config.toml
model = "image captioner"
cutout = 0.25
encoder_head_dim = 16
encoder_parallel_block = false
encoder_conv_stem = false
encoder_layers = 6
encoder_positions = "learned"
decoder_head_dim = 64
decoder_tie_embeddings = false
decay_fraction = 0.3
Rows from block 3 of the image encoder, named by matrix and row number. Rows with one number belong to one neuron. Each number is 128 + 24 x the weight over its row's rms, rounded and kept within 0 to 255. All counts start at 0. Numbers have three digits each. After the name is the row's rms in percent of the matrix's.
# gate: MLP gate (encoder.blocks.3.mlp.gate.weight, 1024x384), inputs 0-54
# fc1: MLP up (encoder.blocks.3.mlp.fc1.weight, 1024x384), inputs 0-54
# fc2: MLP down (encoder.blocks.3.mlp.fc2.weight, 384x1024, transposed), outputs 0-54
gate.52 075:075148160158116140112120143138095138140148132142161128140183108090101141132121107131132136108151144104129148116134173127111123134112153144116112143157077121110143113
fc1.52 078:112070103119125149144140124107142122121097083138081109144133119114160102114135122135122082119095117097146139099132128136144096102155127132111119138082142147099145138
fc2.52 071:112099121105117148149106109119133157144097130109112125128149110144135102119102130130125150119111136124115114077138104127159116125121148130135112120131160102158099128
gate.53 070:120144112172170165129085111120130125130125157196160142132131104145123090133124137158128130116127099124154140101114134145110121149108126137116114132106113110100131152
fc1.53 058:102083088112159151137113122129140142113150152124147104131089100155120158137093165120101103146094110129140155110171149147129089125141129143137126130129164121108106131
fc2.53 051:103166152119119140132107114127113102137113113114132151145109173129157160124140146105082122139112156123086114126115164156137166130118154161142114143144123129113145144
gate.54 124:119113119144105164156119092109163189169116152125140144129156096110158114146128111154126152165086098130108169118106116142094138147120166173091148095110088160125101114
fc1.54 123:146125114123084113154128082142132114158127154099150121091137139123158110146112115119081108164095110129099157115103112164096114137141166145094152109082087163113134141
fc2.54 121:119162164097134093150094151104125138096124131094166145120118118158145138113162121118174134128138133165144124121130137139145093095137132071136142143161157154126097123
gate.55 134:112152097118083115132154131115154134165177095103160109114178116144121088099085091133123117121123128155106105167118108139130137102083098112099104121144108137166171145
fc1.55 140:161157112099098164131144151101145125197169081102164087134173116110117105112098109131143121128124123140133127145106122140158119102104112134088121117131102112165185143
fc2.55 141:113133113129126105116142127102163138112105144120101160131101136131114111092178103136124144149115136111158118136127174116106156144111148141156105146143094106106147125
gate.56 097:122119109190089140143141130077154124122172106127140141125199104135108110126110110156169154095155121119104166106129173116121197156098096113126143126119111156144181164
fc1.56 111:105105114089150130138089134138123170112103193135142133086074161112146164125121142156151148138100104116156117138100123119148113112131119166101115168125121092066132121
fc2.56 115:174119137108125130125164085136102111088114098114157158108156155179163148142118115145115092079146131166113088157144082145099144132148145103086117112104111140114157102
gate.57 093:099166094129106140144108145111126097130150159159138134098113135119128133133157105127138137137140119139088133102127130136112168133111091150086136171101132138135155130
fc1.57 090:164122150133130118124140124110158146129094147093134099174100095130072127127137094104127120158088124134163145140129190164170119131115150086143135105167127094105086149
fc2.57 094:158114145141135118159133110102171126179136142126163130126175151099129087115165085131091115152096105125116116080158130105139103081138129122160137120158106092141115147
gate.58 091:130109134164124106105149138102082101099113104119134089150159135120157136143142115095164171119128115152176092088123163105093112163136102118111107144096125160136177081
fc1.58 079:172153146136123132141132115116131096167153168106134151172130082146079077102077113141111083079133120097094177145104140158151137122085130136085111118144090139154102146
fc2.58 086:135169082105159145101111168097085127129161109107111106113153122126109143097132154154159095134165092154139096117138103095171175145106115107092141137087184144122141107
gate.59 094:142117105160097097112105122157127105117168100138146136112126115151110120150137132129123071144150113111127129148121151094151117125087120101095137111126105164144128123
fc1.59 081:093090142124116150147098101117125177120134138157091130116159126159178126095114113096113139105099099144120101118177146132120133143158136181181138142095140115121154174
fc2.59 091:135126135071181124101178165137106113173147131142144098131152147119128127132114116127109108163156132105127120141152146135150119089120147127139107147137158127111091128
gate.60 109:112144119179079120149138123142191118155160091101176122155132129110133102135077138120150179114154144134122111130114108137112171138119126127112110116137110154136136116
fc1.60 120:109132126156154123113083099102102162088092133153074166100115135144143133147183131116101118135138102167163111116154142098089106127120133081147153137091161113133092159
fc2.60 121:153146109137131153157136167105117125145076135067165132123086139132112116130144103127140124160103117119140151137095142137138148140114137131149146146126061128156101111
gate.61 108:098082115126129133131113118106126127106145118128109128109152103095088106133101130165098138137127159142153157119093141128119128133114149105099172137096120132126155145
fc1.61 126:098144118140166147116120175119112121094113116153147141151133154125137179137100142114129105136117082117142097146118163176141199147122116140152093158123163116111127139
fc2.61 122:152101129148106164127148120153110144119105143099122149125148119148117122129133129141147121129106159109139151164138168184107169158156113152177165129108138159098090126
gate.62 077:080134132139145136122115151110099134113141093121189085118128119138159092139096142101134151121124100145143130161091097123139128132071112116110111140132115105132128137
fc1.62 079:123113104103156082116180155120093128096145061124117169110094120124123098164141161126124077068131157136178125164143088127122153136101124109101092113108146119097136094
fc2.62 074:126127173182092121134148099118132150134085114116106136115144100165134117157116123129112116115111123094143146130109134127133163155125126141171113113083108166106114113
gate.63 108:107119096131141125142126106118140129127149109109092116134153127160132093100100149122117118112109159135124114112064107087119109164097108163092125119088091098165145132
fc1.63 131:145125124133107142102160131101093122169102121087125159133157061143088125168151080171118095087142103192112153171147136133133138150136140108134144101157120140110096098
fc2.63 114:161121135129116157135117092123133106136077123098141128162123115153117095109173136141115110119120104104134120151146105139175146114080133121152113101115092126137122133
gate.64 092:104123101136109122127123129086162144089094144182127144138118140093138151134093143126129115176120142146139118129099128136112093149147114140074141136119136157094155132
fc1.64 079:119154132126170122093144124087135133122137115135143125165182128085126130104119086079132163118122145184118130144094108079135124148134171093111135075117116131128102130
fc2.64 089:157105129116134165158153147158080148137113137105144121129115121124132130129133136108110121133113139143165125148108189133156130155121112122149146147126135100137105098
gate.65 067:080165165152146119138090100134149157118130130156121122120063127108105122101129111130117168135138097105127109139076130159100144129108112121143128106083121137168136098
fc1.65 055:144120133115097157133110131141145150155164107153098139153137174166111152112172131085091136108101156113142145144113134184139164101147154106175151087159162108152093132
fc2.65 044:099112133091124144122098134163143154113139132159136173120132120110140142142146130136170122136151101125106137105122126129135048093132151164128152141083158154151166147
gate.66 102:129140101151138127141159146107116169161138179161162112137120143187119116126120131105164142147134112152155171133128129148129142097056081099132100157125146165127143140
fc1.66 098:138112111132123089162133150131100160144130167163142149150105128143092126119110116124136160124155148183159164138141125128148132095085128115145111151137147168156133127
fc2.66 096:106125107098143103123156164152123135117091104142077101101151125116103161115134104136126126139072153123085139152092154090113180122147173121168143147146157126104170135
gate.67 068:087118128138141119104103104130123142115117135149168157129144099085141111120145147118173150141099103113134140109143145110129132116084111100098129129116092110166156121
fc1.67 051:172126111150135151132122100136149176098138118158154149146148104144115129161130119092118185169153134163149111099116153128112135109116122106105141133137110100116139111
fc2.67 043:106127112130127131097151095104123170110154097136109117140161121121108097101123164115147126122134188168140151125137132119133158155101136112117140120102107126118080112
gate.68 092:089150122165129133118107148111164121130096118143157087144127116131165137109086120116132135132139076117101163139107126109135111168124108141117116159102112121088158118
fc1.68 077:163119113134104110118130118118135138117190170146113144112155102137130117130135108111092148115121119117132087172123110164139137104134108170099152112139188142149117129
fc2.68 086:140113127153139133126106101105141159193100125107150093118162137087129127147141124150120125160091098125166103157113171124150117093124118151108148108096139167148139147
gate.69 081:118137147147137135129132111100130141092146141127152140102157149177149150162088149137142100153142162092073102146126134143148104124113097116147131109090136164138104110
fc1.69 080:149137149172131120108133125118154122137138134173100128098147156148131201161094112134141127127166121149118077109091134100159157111092084156169139101103167157140100145
fc2.69 080:117132097111132130122124139124117135148131095147175107137108139107131111102109150154144078145118181131111106146122153128067166153117160142151114125142131140145136115
gate.70 069:103069127160157139091098113146140155093143110127159113138132139140131139138093095122102146115140092134173153125112142144138117146110114137150139149121114113117169142
fc1.70 055:154132160150123189128131083098121117121095137106127135122131172133106098113129081123135186162135128099137156152147169154156117145086112129124129135098151118145105087
fc2.70 047:118142127134157117127172172135119080174163106126120085145109142175114131103161133148158149163146182140112100101117115180117161124140107113154155139128133169126094127
gate.71 145:115089119127085156130123111111177158164153082161115123132161129153127136124127123168129110135112134140067132097121143116147108142133133153139122126126160136124134135
fc1.71 130:166154147129158131119113123133079090096140141088128157120113107127119114166147136149172123116154126118163118163124110126122169150127144098133129153121095131121129063
fc2.71 137:095117130163128137121108130154150151123132089125174148127139095103101146106105115108139109145111093117118130121087150154142153135125128106111132136122138142106157141
gate.72 078:082126089161119142098090137113120158113137101110147116133135124137150159102119126137114135104121120113171133110133117167149144144115119140108131103105104118131133129
fc1.72 065:110127058134130127157132087158144144129177146155117148151143121095097107154083110136168169141112090164080165157081135128131110158126180100126104153129110066093137160
fc2.72 062:139140101133154172135140151160103120144072132161135150123105125119110102093120117154144136121138098135121129127099135141129104137117124131137153103110151160124115118
gate.73 064:120129140128100105137152116135126143136119158192139125152128140167111143145113142134143164116152089142114126110108122061098117145099130117103108145158134092164124119
fc1.73 058:132133120110119142146154128133144146097126099135104139133136136138101149062136104127123117116116113131127128123151130092132089125117114124106089157136171075134098134
fc2.73 053:102159106118125101137151127139122149151141118177114108153107126113147151137102112153168148142135105191076158148078147129150133104109122166061084106130163115094096121
gate.74 096:124142124128165158111060116139132133149094108118117130108102122089099152057084178143106109114110137113126110101100124117085095096128093158108126183118142096122172139
fc1.74 088:136160146101132143113096119132126136139126081124121148123120149148105157112081177145116121100145142148104145116144101071096096114107113151113126163135149100142149142
fc2.74 093:119120075137104152105126136131140155157143091124106123122157130143101131088116125122139113118171082124147122134147152106138129138078150136142116123104100179118143137
gate.75 075:109128161178152150153126150134123142135133138112154138166119142157092117159063134106169155126137124130120144175086125171129113158092098110093132148153115154106129103
fc1.75 062:138115130095166151149152133101117120116115107140113133125176103118121116150114100125152140160112144127131110055128086146137114114112141129173115131120146166134100135
fc2.75 059:098181132108166120098155174134077087134121114100099131133140137113155119162130138152108159123125069114136122141133129094132170144129101139128125094163096127120130136
gate.76 129:093081140119178154120097157114137135154116150152137113166172155125134147116064122151133122153163125097080140076103155170138105138153128185149118148103142096114124167
fc1.76 131:114130134137128121126119119124110121118159169150144127100141108173085137123141174143125127122119170152124071135128136129177147094148111136147141103176152120138132138
fc2.76 132:128133134139135086139132126123120117108111115108077166105091132130126118095148144128134136131101107175124115126104134133071176117119148114078137119130060128152146125
gate.77 115:088101137140141114148112124073133133121153157122152122140117157119109126143113152118138141162100133116125120129122148085125132158100113137139163150145096112134098122
fc1.77 105:155118133158135118134124157112122112159159154128102114137137134146119136169133138114167117139118119128082122135086161119151143095096139124179166108149115167145090122
fc2.77 109:153162155165142113105143134142118095113135128155114095128113148120172142107111088154168146114151135120146159125168095108097131089116125102112103126156121164141133119
gate.78 081:144136148114147121135130109137152130108148128104163136127112111137152118144113133138143114156118142158135157123107127088159150103098097117138132138119102146134135130
fc1.78 071:123125169159144121095197129133143143091076136122150169154097182132130173126076139163140124165149115186103144090082141130143156154108126092124115108101101152174158083
fc2.78 076:105133135108108123147117125076131167115108113092132105123129140114115159096119112132122093166156134137144136108115114109169135118116172079137152131168112129123126103
gate.79 111:122116153177090094138135112120147125121150125143167125097116093116104131092122139113127136155161132144164120132149152146111108141097103099137135135158076086120104105
fc1.79 112:166089141134117082163141106179133091155146087139129144134137108107100091141159135115160114156167148105153092135166168146119124128116138102143146107153087136124112109
fc2.79 109:125120145126075131106162102145167147123114104108151103148123101137121174135160106125164163155076096157113144111111153118123110134139074112110106122072154154134127082
gate.80 074:041125129155142151108138133102091140125113145139142114137140122143114128140094158133114112148141128121121127124125169138145099184099121110142119146119103116129135126
fc1.80 078:121133149095142142067128103091135168129120117108136127139154137138107170105089128099144138166144173154146119143120153100172165165136148103168165091120093097131159129
fc2.80 076:146128137119099073105150143131128116142117137131135092105121138111139171090143113153119116131128129122143146141184109117112113109139105171146158118116164154123121088
gate.81 071:109127156169148151114138116128127119124140127116159137112133125112120150094124144133116126132136086129151109140109148107126105125130157102126093130106120176117130127
fc1.81 054:137106117188148177123134148117130145099180117108152130155121099131138169117111129157118107180106092087128111140090096131142138147086093138126087114132093149126120092
fc2.81 056:095101121095111167115124124097083136117113101160106098106120128094151110112078129114149147138095131117158110101136121119101101114109160143103089138193134135127124099
gate.82 127:088094135103113132099079119110112169080172140141120135112098150150170154098104107108080152122058117117129150135118148119124123143110144166149135150147158114143101153
fc1.82 120:092110123098142165089111134129106181143152152172108116123085130109139151107147129109136151116081102110164153140100156113156130132116117163149143144152166089157116157
fc2.82 135:146116164148149157129130155137137111142126144119150121102110118116112157105123128151111121121129102155124114151091115160084137144125104119148105129105107134113158144
gate.83 125:045112090134094146131085107092114159110150130129105106100048107152159143103130110124148120150101149144117168113144136103126146148137122141128138132113158117101081124
fc1.83 127:207150163116139120121122116141151087127097116133119148147179163116107105142109115169134136121204124146166088172127099129143149134121119119161143086124114148153174103
fc2.83 133:125108062133110073144143090130116158108122111171127150133164144117154136144159146118127136117084132131115127117150124098153101149138137130085120136148125114109118124
gate.84 113:058150120138141123165145157108129136094118122119206148146134135150165120139122116116144171154131110146135149135105096158128120116136111122104084125097096110145104127
fc1.84 148:082150129112156131171137134090121127086124126094167149148112135155182112159139122108111131164104137140156117130107105172165144127140143098152097149122113090143110108
fc2.84 119:119193129118140130134105138135132088101154141108130147159137154138168118144080116100087163108096129137123174173161149171104058143146114133127125114134146067135152120
gate.85 117:114108131132140112152133143147131099120132119167121107132145140122162094178122106154123120080104144105128081096132113074132134157106087142112099150089083102118159109
fc1.85 128:135103136090183110135132129160141131158124115158131122114126143105162083157134093156129112089088127106121099095148126083127114101138092140107117138105112099113179126
fc2.85 117:134121146141134163104086115149102160123113146120133086139142169135127136100179132132140109159176160103161130133149120110085147088105121124144131154141117105149111133
gate.86 112:084134118148160140126110115139128111157127128171167132115125097077102137131139122119101189086181109146166087121115119157092112160095123134129079119126162145135132181
fc1.86 117:123120150110115107099101135105147158095113126100105132153148136161128138096122156109143065171098149116116157137098139106122137090154130102134166135120090113114116098
fc2.86 108:111144140144150116136107137134132144102100078128120157119127171118144165111145122182157113130145134113136115129136133116118158099123132133082096112095115158178161135