Weights of a small image captioner.
Model: encoder norm layernorm_no_bias, encoder patch size [8, 8], encoder layers 6, encoder width 384, decoder norm layernorm.
Training: adamw at rate 0.0015, 13800 steps, batches of 128.
Data: trained on regions of photos with short descriptions (Visual Genome), 50862 training examples.
Rows from block 2 of the image encoder of a small image captioner, named by matrix and row number. Rows with one number belong to one neuron. Each number is 128 + 24 x the weight over its row's rms, rounded and kept within 0 to 255. All counts start at 0. Numbers have three digits each.
After each neuron's rows are labels from the 100 images, of 14976, where the neuron reaches its largest size: "responds to" is what is common among them. Only what is clearly more common there than usual is listed. The data: regions of photos with short descriptions (Visual Genome).
# gate: MLP gate (encoder.blocks.2.mlp.gate.weight, 1024x384), inputs 128-191
# fc1: MLP up (encoder.blocks.2.mlp.fc1.weight, 1024x384), inputs 128-191
# fc2: MLP down (encoder.blocks.2.mlp.fc2.weight, 384x1024, transposed), outputs 128-191

gate.552:164088159140117116144107133121168125130125178119071101143135108126094092103178143118131140119130106151163143112143135148143112131115129135212090128131112137117110116133130139125127137126110116
fc1.552:172102153151100089146111135141151108115100175100100090104118125131098093095155125117130129114133120167168158115141106132110059162120149161174106135111080124134160136130104125133131127110106123
fc2.552:124109178146121100160101124136148151134120148173124108153123138103107124109140157142144108148129132138131107149115148172117114114083101123086096145101119132128124130087115110134133119137104112
responds to: text has "red"

gate.53:164125141111125091126161129143154157102112121109135108119122083107090126105127171150138146132131092099134170152097160168109107112163127100114100100104124126127169090148165163121123149118114111
fc1.53:117128117124166137142112135104108091121100166120094144128140164132140113164165113109115113092117148133113117070145113129148112136086106114139144107146119113149114167122092116141095105091132091
fc2.53:136133145096132154149131083047151116143121065144141136129123163126131106104174131112102152112121092127120132139147120158136162132182151136153105112150159094109145082152098128161123117131141086
responds to: text has "brown"

gate.270:138102142118116103092117056160137098118120156113103145135091097078126079099132149084149149111137119139090125132118131178140091151080113151144133131152134112108104093172149115120122108148128181
fc1.270:080165160140117168101119109114099114112102100098115153119081128136141116110115097134061159109136156163108108132109081129098095120158141107142147146137104137111113139117154082123127127132174107
fc2.270:142152124166153118148090137089101136126094113155146120089108123136140122132128094101118119110140107112121091140097139137104123122129158178081169154137138121121135165118138142128134116184103155
responds to: text has "red"; text has "bus"

gate.535:111121127110141130149168151078152126063117117152122134120134139129168102122145180097083139114104112137103125103130138154146136179105083114182121141150143098122107135180105100147102134112137082
fc1.535:164113116147143094108124122156146104168134172124105152146140103102091140123139080166152138135147142151146162154145142152167073094172149147088089104091089144132161137131160145079098139132121145
fc2.535:134106114157110122130143120161160093115112171090115164139128109138111122152121143149102111144121108151124075139111126120154108145092141098156101103121106122117144167131121134138091138122126121
responds to: text has "man"

gate.707:139121127157083153143142100125145188110134125157101121160125101143141123130128129120110123123148064123089150115091135184096153113176087161156155153140132108106157125149165152108089086195133103
fc1.707:144086111098152110102111141117135065135172133118125156123166154157130158109165138138172139130109173130150107159148157144138113116126131141092092083139081115166099099161120108108131113087143100
fc2.707:149143134104163137126142103141119117103176150097149121088159133139133135146134141148083101140106156094142106140151118120116133115111163150138162117121122133083111109138125079114117154096142121
responds to: text has "man"

gate.145:170134138136150138107144115125191121114122128132103154113122132108097093130162107129110113144140140128100088114095132152120121152130114151136111056129101107079089120151115153110141153151144135
fc1.145:151123126122164106077076145094119118134136124086156122134142071126136110132158096115160132138147133139122131111137124142148126122111136076149113134130123140121117085118122077130086152115083141
fc2.145:132132142122178138131168165124143144186112166100057147155159109131152158090141118121101128126137118082170108129079162129147119146165172168132151089118115115141113128142122142116129157154115132
responds to: text has "bus"; text has "red"

gate.125:130077190117100171136144121122163106138153129162122171168140123145143166144157121140120100123116102123179099158120167136116111071135094134163110113147111071113106138127124149117124101157152084
fc1.125:121154129135109121168130098091128152132116165136095125134116106112135108129088099136151120174173121063123117120117163120137102114126117174160189127114113182116127122122173152103161118147131152
fc2.125:084158102142104144122135147140145128179109094159130128087109122122141115119174123140116097142138126136107138174152088142124125113143177149130119115140162149159165160141087103135154115122133122
responds to: text has "white"

gate.178:140098145131144144150127140131156150104142117116116157115132120141142132093174126123089130112111098084134153125132135144092134098135102125150109115116113113138101100148118098140100099143151104
fc1.178:142147088131138126101143101106140093155109131120112137095129123123125120177085118125163098155128125154115144153136118137170146162125104145141158103146139161105146162109156132122121145125101155
fc2.178:116086114125128126110112100108127153139140124104119136123125150146144131109157128112108127155150116123154173142129117100114137126108112123131142189086132171158151083073173123148173171142104159
responds to: text has "red"; text has "pink"

gate.148:164127120106129099167148123128139139113170141136096150124114135114157155133155153154145065149125120081146131156125123147187131089129116105124141067095113159093126087163106174106131126135126156
fc1.148:116135114072109125162136161160125150112117095156145148167112113161158138165148123151177119148093099131134156136122129107161124132175135145114143116123099095106143084136109126117138146126123118
fc2.148:112150112140137086125098110170153098120108152137131107111099112107144073109094123113145137151127137122108127137145119152129134112165121138173150150155113139136132152157099160091160128094118174
responds to: text has "elephant"

gate.493:123100072114126138097122093132102114107143148097150173154099081138137103130142131100064138110130127127103129140106165175124143157113131135162127127082115131108092115167132116130122110142130170
fc1.493:099129104137101126095139114139088146123120125109147124150111126106143109110119095088100154094127170154105114125113134099124120160084170150120172145089150149151096095113142102122170129137157149
fc2.493:156145145101147095173156097128099106154147109150142130130137132125114111107124127115129148132154143112080129118122143154139126152123108173087095148114131146132143142107165125118130105167140143
responds to: text has "sign"; text has "red"

gate.269:152117103122133138134104134135110127134151141101105155129118122125124136066124126145118159133149165121133134143127127181110113119128125090120101097133150156144089122180146137121121123081154101
fc1.269:137170173125126123143143110106127126164110097157138085137133123143115164114131141169153091154141098139138124086136111139117130154114070154101090117137112124093121167089115098128117113110082164
fc2.269:149111106119092162118089090149136134149136132160104134185170164117140187114120126098133120108092114138154111142148150131111080123169121132098142124158128111108113128128143114102124106103125136
responds to: text has "red"

gate.759:151106124093102141097151144124111108106141097145121130108135080132128103162126151130118111133113155098146106144138164211129133132119132130170115077156083095138101167206123161135134147155127157
fc1.759:176104181152151104123151128151120124091155176134169143161112131179107109111123137142118137127138141136115153103126162151105098143125080161103104127094148149111109115106159161128115141127105084
fc2.759:129127105138108142146138117105143100114125144095118120132143136118105105103148118129094122151162123149114166153146134203141145122090153144142121108143145136155104076135112112148106164147133139
responds to: text has "sky"; text has "blue"

gate.74:158145120127136136142139134134107135125153169147134148166114134117156116135161144116123133160081120127108098152120144171134144147113125088134115087151116116127071109137127154122109137114087076
fc1.74:151108124126148086148106119150138100072148127100088143118145124162145166117067157129125179147134143093158132117154134150143128147113112105125159113126131116138158165139149110089089095137157106
fc2.74:118149124118110105155161118101130091081146151127091111130200147141135113113145131107171127143132153178106147113158126093128129155133082146156128145116115102111130126161148160131120100140121096
responds to: text has "elephant"

gate.210:127146165123147119139152113115122152099107147150104128118153106120127121098136150096130101167100125117088155118123140158152131085141109098153144080121139139124128136107129123139108172118133122
fc1.210:161141147131104134126122147095114112170133118146136135126145095111191133132118147118165098134102133143069115110145120099176123093180135121127153120107128132148177114101134121147133124101108114
fc2.210:160098125128107104155127112135140154143123144111091148121152121117114168132109142148101125138147118127139070134164127160118167123173110137166160104150113106121105158147162112119158113158167117
responds to: text has "blue"

gate.509:160143105113127119118175122133170120108164154148167149149115099108140124144191164144143103147124102108141122143165180140160135108070131138154147077125126133128161080138159143097120169121171136
fc1.509:096099108123153115119074119142099094111126102100100129093167139143122140087113128112113152111130173158094139098133073153107155156148117142122137150128136086168112155152099100140121086102107116
fc2.509:163113147119100124150167113162124157138131144127145089164138158136107118100116117111115113120098118092131145079135108114105120128082138123138115131118161141151105150114176149118134157117105123
responds to: text has "elephant"

gate.245:153100133112116142173128145131114118123128128132130146120119121157132140164136139121118107114151107118109141117143128154125166130130147122194158118156130086128153100201145135150152098196135082
fc1.245:147116120119129096111119122140125115129127158083093120160133115138127149133097147122173157116162150151116068124132163145176112166127080114060099117093105154110118162151134146139129147109120147
fc2.245:105089113092129144133130146127128094117126074128131106106160159133157106120145161140122170158120118112134144148156132110140140124122128128166126180122142109110107141176134093105119080142133076
responds to: text has "sky"

gate.646:105128151147118147085183133101129126137128117171127143176115130123132097123145106136115131149133120160151161148135137147164122121117112132179125122105169132124112098180123104086145090129125116
fc1.646:085168156139092148100165136120114157105109117139146084151092128135137135137133081091117133134137130126155150124108101094115111092101152150195123173103153126128141101102118120105147116142140113
fc2.646:150177158137068136127136150106134119160129134120111142134119126107112128159128118104142106112111088139122098108120123159099093157123137154119157116150089159141153132131092182172126119151103138
responds to: text has "red"

gate.11:126107117114142120135144140123173111080148111150118119139108108166099104129120159151146104180147129147085149126077124174158132150089101137159129082109129140116131103187103102112124163159117131
fc1.11:148108130105092130135116091091172146152142084136103160148122139099169117127141137122106130119156149123128095117165139133134108101152097114138143124169105106134098157117162152127166086111208113
fc2.11:126155089101135168077138141158121141128112112118114130113128108146116140135103126116064139117093165165143131119158103113090112131119117180129122102131134142116113133117144135139108141147116119
responds to: text has "man"

gate.246:133107142132108103134110145117146089134196114104082145112139124143114140147149123089147145127141116160126121163100142162123165135132084079145124130107120133103120106180115128117079152138135127
fc1.246:106123106139138159145119070151104127116130154155121123166126152137166108094141148119105115153127144137120104108138141138142120158101097153121145112173137126138105191129155098124156108094162106
fc2.246:095158085127179140077141127134145088127131121148091137116099153158122125152130098116127103120107161126167072139127085127146124109110109124156146149144100117080165160064111118127133123111113161
responds to: text has "brown"

gate.572:140074122143138154129117091123158088151162163096091154158129148146147131160166156133133120124168126106180133124112159146162142119099115131177119134094109075121129134167124113140117124136151131
fc1.572:147149136096096122152162124077094153116148069155152131131151106134156119147121105134128111155103114113116154146142106119123140091143120096113144105188149155110150120109135163124128156158134150
fc2.572:159129120129136157163123133123161092105144124072119142115137112117129103147130132137173141127142143115116136124160124169169129133148144107103158106091118115093145113238144136142086139128132156
responds to: text has "red"

gate.662:124149138125117141118144101107160144132160113146140119148123151145108137143157137110110095158127114111114168136111145149109145125057117120159092104140140082101096084168117114152106134123124115
fc1.662:080135139143113111124129125159122126100111152109159139154124125115121145096092118110128178132080158150110108112106150125108105126116109112115157158114128152126141145107151168119130132121157126
fc2.662:139137129116113145124106168104134102149147113148117118137145064134134127161157167154114118108134129135114136118105144168135136094090171140145113099092124120153113117102094108154098115196118119
responds to: text has "yellow"

gate.65:177118144154124104132166137144128134169150164092074164130116122136153156151131123175146107148110112110141147127138133159166097124129143154186120062098122124086147080130135130129108150111113146
fc1.65:100098098096152152150115094114139132093151099139154130119148125143133110104152128055100146124151161157101114136115152158105157156109090113112121163164149116147100142149161091100082106140171106
fc2.65:134175136130086130167126113108119131121132089131121123124146137128106106147136133154106150108127148114095141125104083127145141182117097097144139148116156090111106110099148138148147132119130102
responds to: text has "elephant"

gate.723:180143146135123122127153124140128122115113134146116180166146095104161141100148148129147160136099158143130135125146170177146053087141058147168143093109136118138122122180173123119117112129156097
fc1.723:191141168128085163102146162084141143146087112136150158144156152094123152099126099114181154082102152155123151089122164106147104123146144148122131145094142120135163131131150134122137118146137111
fc2.723:123119063114130135141177103111104149158101115135153162139135135110153125122149107072120160125103130166118081135147133131109158155120136097122144141139162111142073187149128127167131160119132107
responds to: text has "plane"

gate.704:156128150140116112128099110144098126082161118165135124106158171122110116131124100152090154128131152131051164117131099141098136185147129114123120147091132106131145076140168101144066143094121138
fc1.704:067118127144115155126170141096160129148136125111143127136115146158152163146130130108095138139108131121114034179115147118119134106107138174112142143188125105117116173127129140136164121143164088
fc2.704:129106149128153130136157061134124179146140139116122116137133150177120071133128100104138152150144127111102136183087118189137107145127111079126123136076114106120129133142171099114154124148135119
responds to: text has "broccoli"; text has "green"

gate.79:142155095119129117096177074129133125088097130112112151112124110063091138104174152133128118114119157142107129121128149168124100128125114113144118089089166106103138116129146176137094148127161145
fc1.79:132089146101132115172112153147134147180127144158142120109131112169144134168118119129112110143149095124131072147099144131075162131100136134130125133153108123140092126144083089111153103146123134
fc2.79:120102119140093133183157145145166102141144178142146135110110125142113109140130142161111121164118117101187127121132140094147091114117146176120152088107102134108110107141132111110175141160131126
responds to: text has "blue"; text has "sky"

gate.293:139122153121116174151141135086145151110127117121100134111109076117109132170133140167099120092163082094167180149141122135123151106169156148190097144140147122126147102144154171144154119169148141
fc1.293:149117155082117159154132105134122151122108111132099128105117130127129113151144165160104104079087102114155140122107140142067145081181141119191152159140127115134113138163115131161155108130162138
fc2.293:096126101150097124069136138178093113155142121134155135126156161128143101121116072117122111145110136155166105162092088046086143129145099109087139153142132106143164142132108127127166113122126148
responds to: text has "sky"

gate.740:143129140105146142131140152115135154099125117089130112102120129152149114125180149145114096087105080081139135129152133165127134105186136166196153135154132095106115107119121161144147115120124121
fc1.740:146096118084109139142134154108123141073130102101141123106123139172093100144188123163111120096122091104153146121152109134128169116148129164156141139147155067132102129120112127150143094145135122
fc2.740:121116122163127138089142115122094136158145147155119111118141153112160137129156105125131128151128115135172134150088074036112149116123157113101159159139153088140148118121123128123165133146112169
responds to: text has "sky"

gate.465:150114126146138096095149112120135125161162176131154133151096126102190138147150164153131146139097092086138130142147162143117177100156111116158152086178141093121129106111127146088145136129146149
fc1.465:106119139113157138140088122118122125128117117119118134081174146180123123109116117145156136142123150164131157091125130138160062143112120142113106140097119137101115164113103096162112114118115090
fc2.465:134112147148163120173150115146119101129133173117091154119151131108102118129120187177101132156127131139135116135095150185123088108130135153123161087164124117149111140157134130099151117114123167
responds to: text has "white"

gate.409:171134128077160125109123107126123134086129136168102142149150121103163114095112180119142133146108162162097122126138131159141085135108109111115100091123138134130074157123143138076105139123179106
fc1.409:152133156115129156071159115138122117112104110151113141182164129124143135097128133095132178129100158150096147090129132098124110144113146126112109117123160160132118143099159099120090188099128079
fc2.409:134147124137145179132100140085156111097084107120137152140143155118145140169156167158102116113144152133095117116139112146137117139094133175107111161146140088124115155133128117174088123148132135
responds to: text has "blue"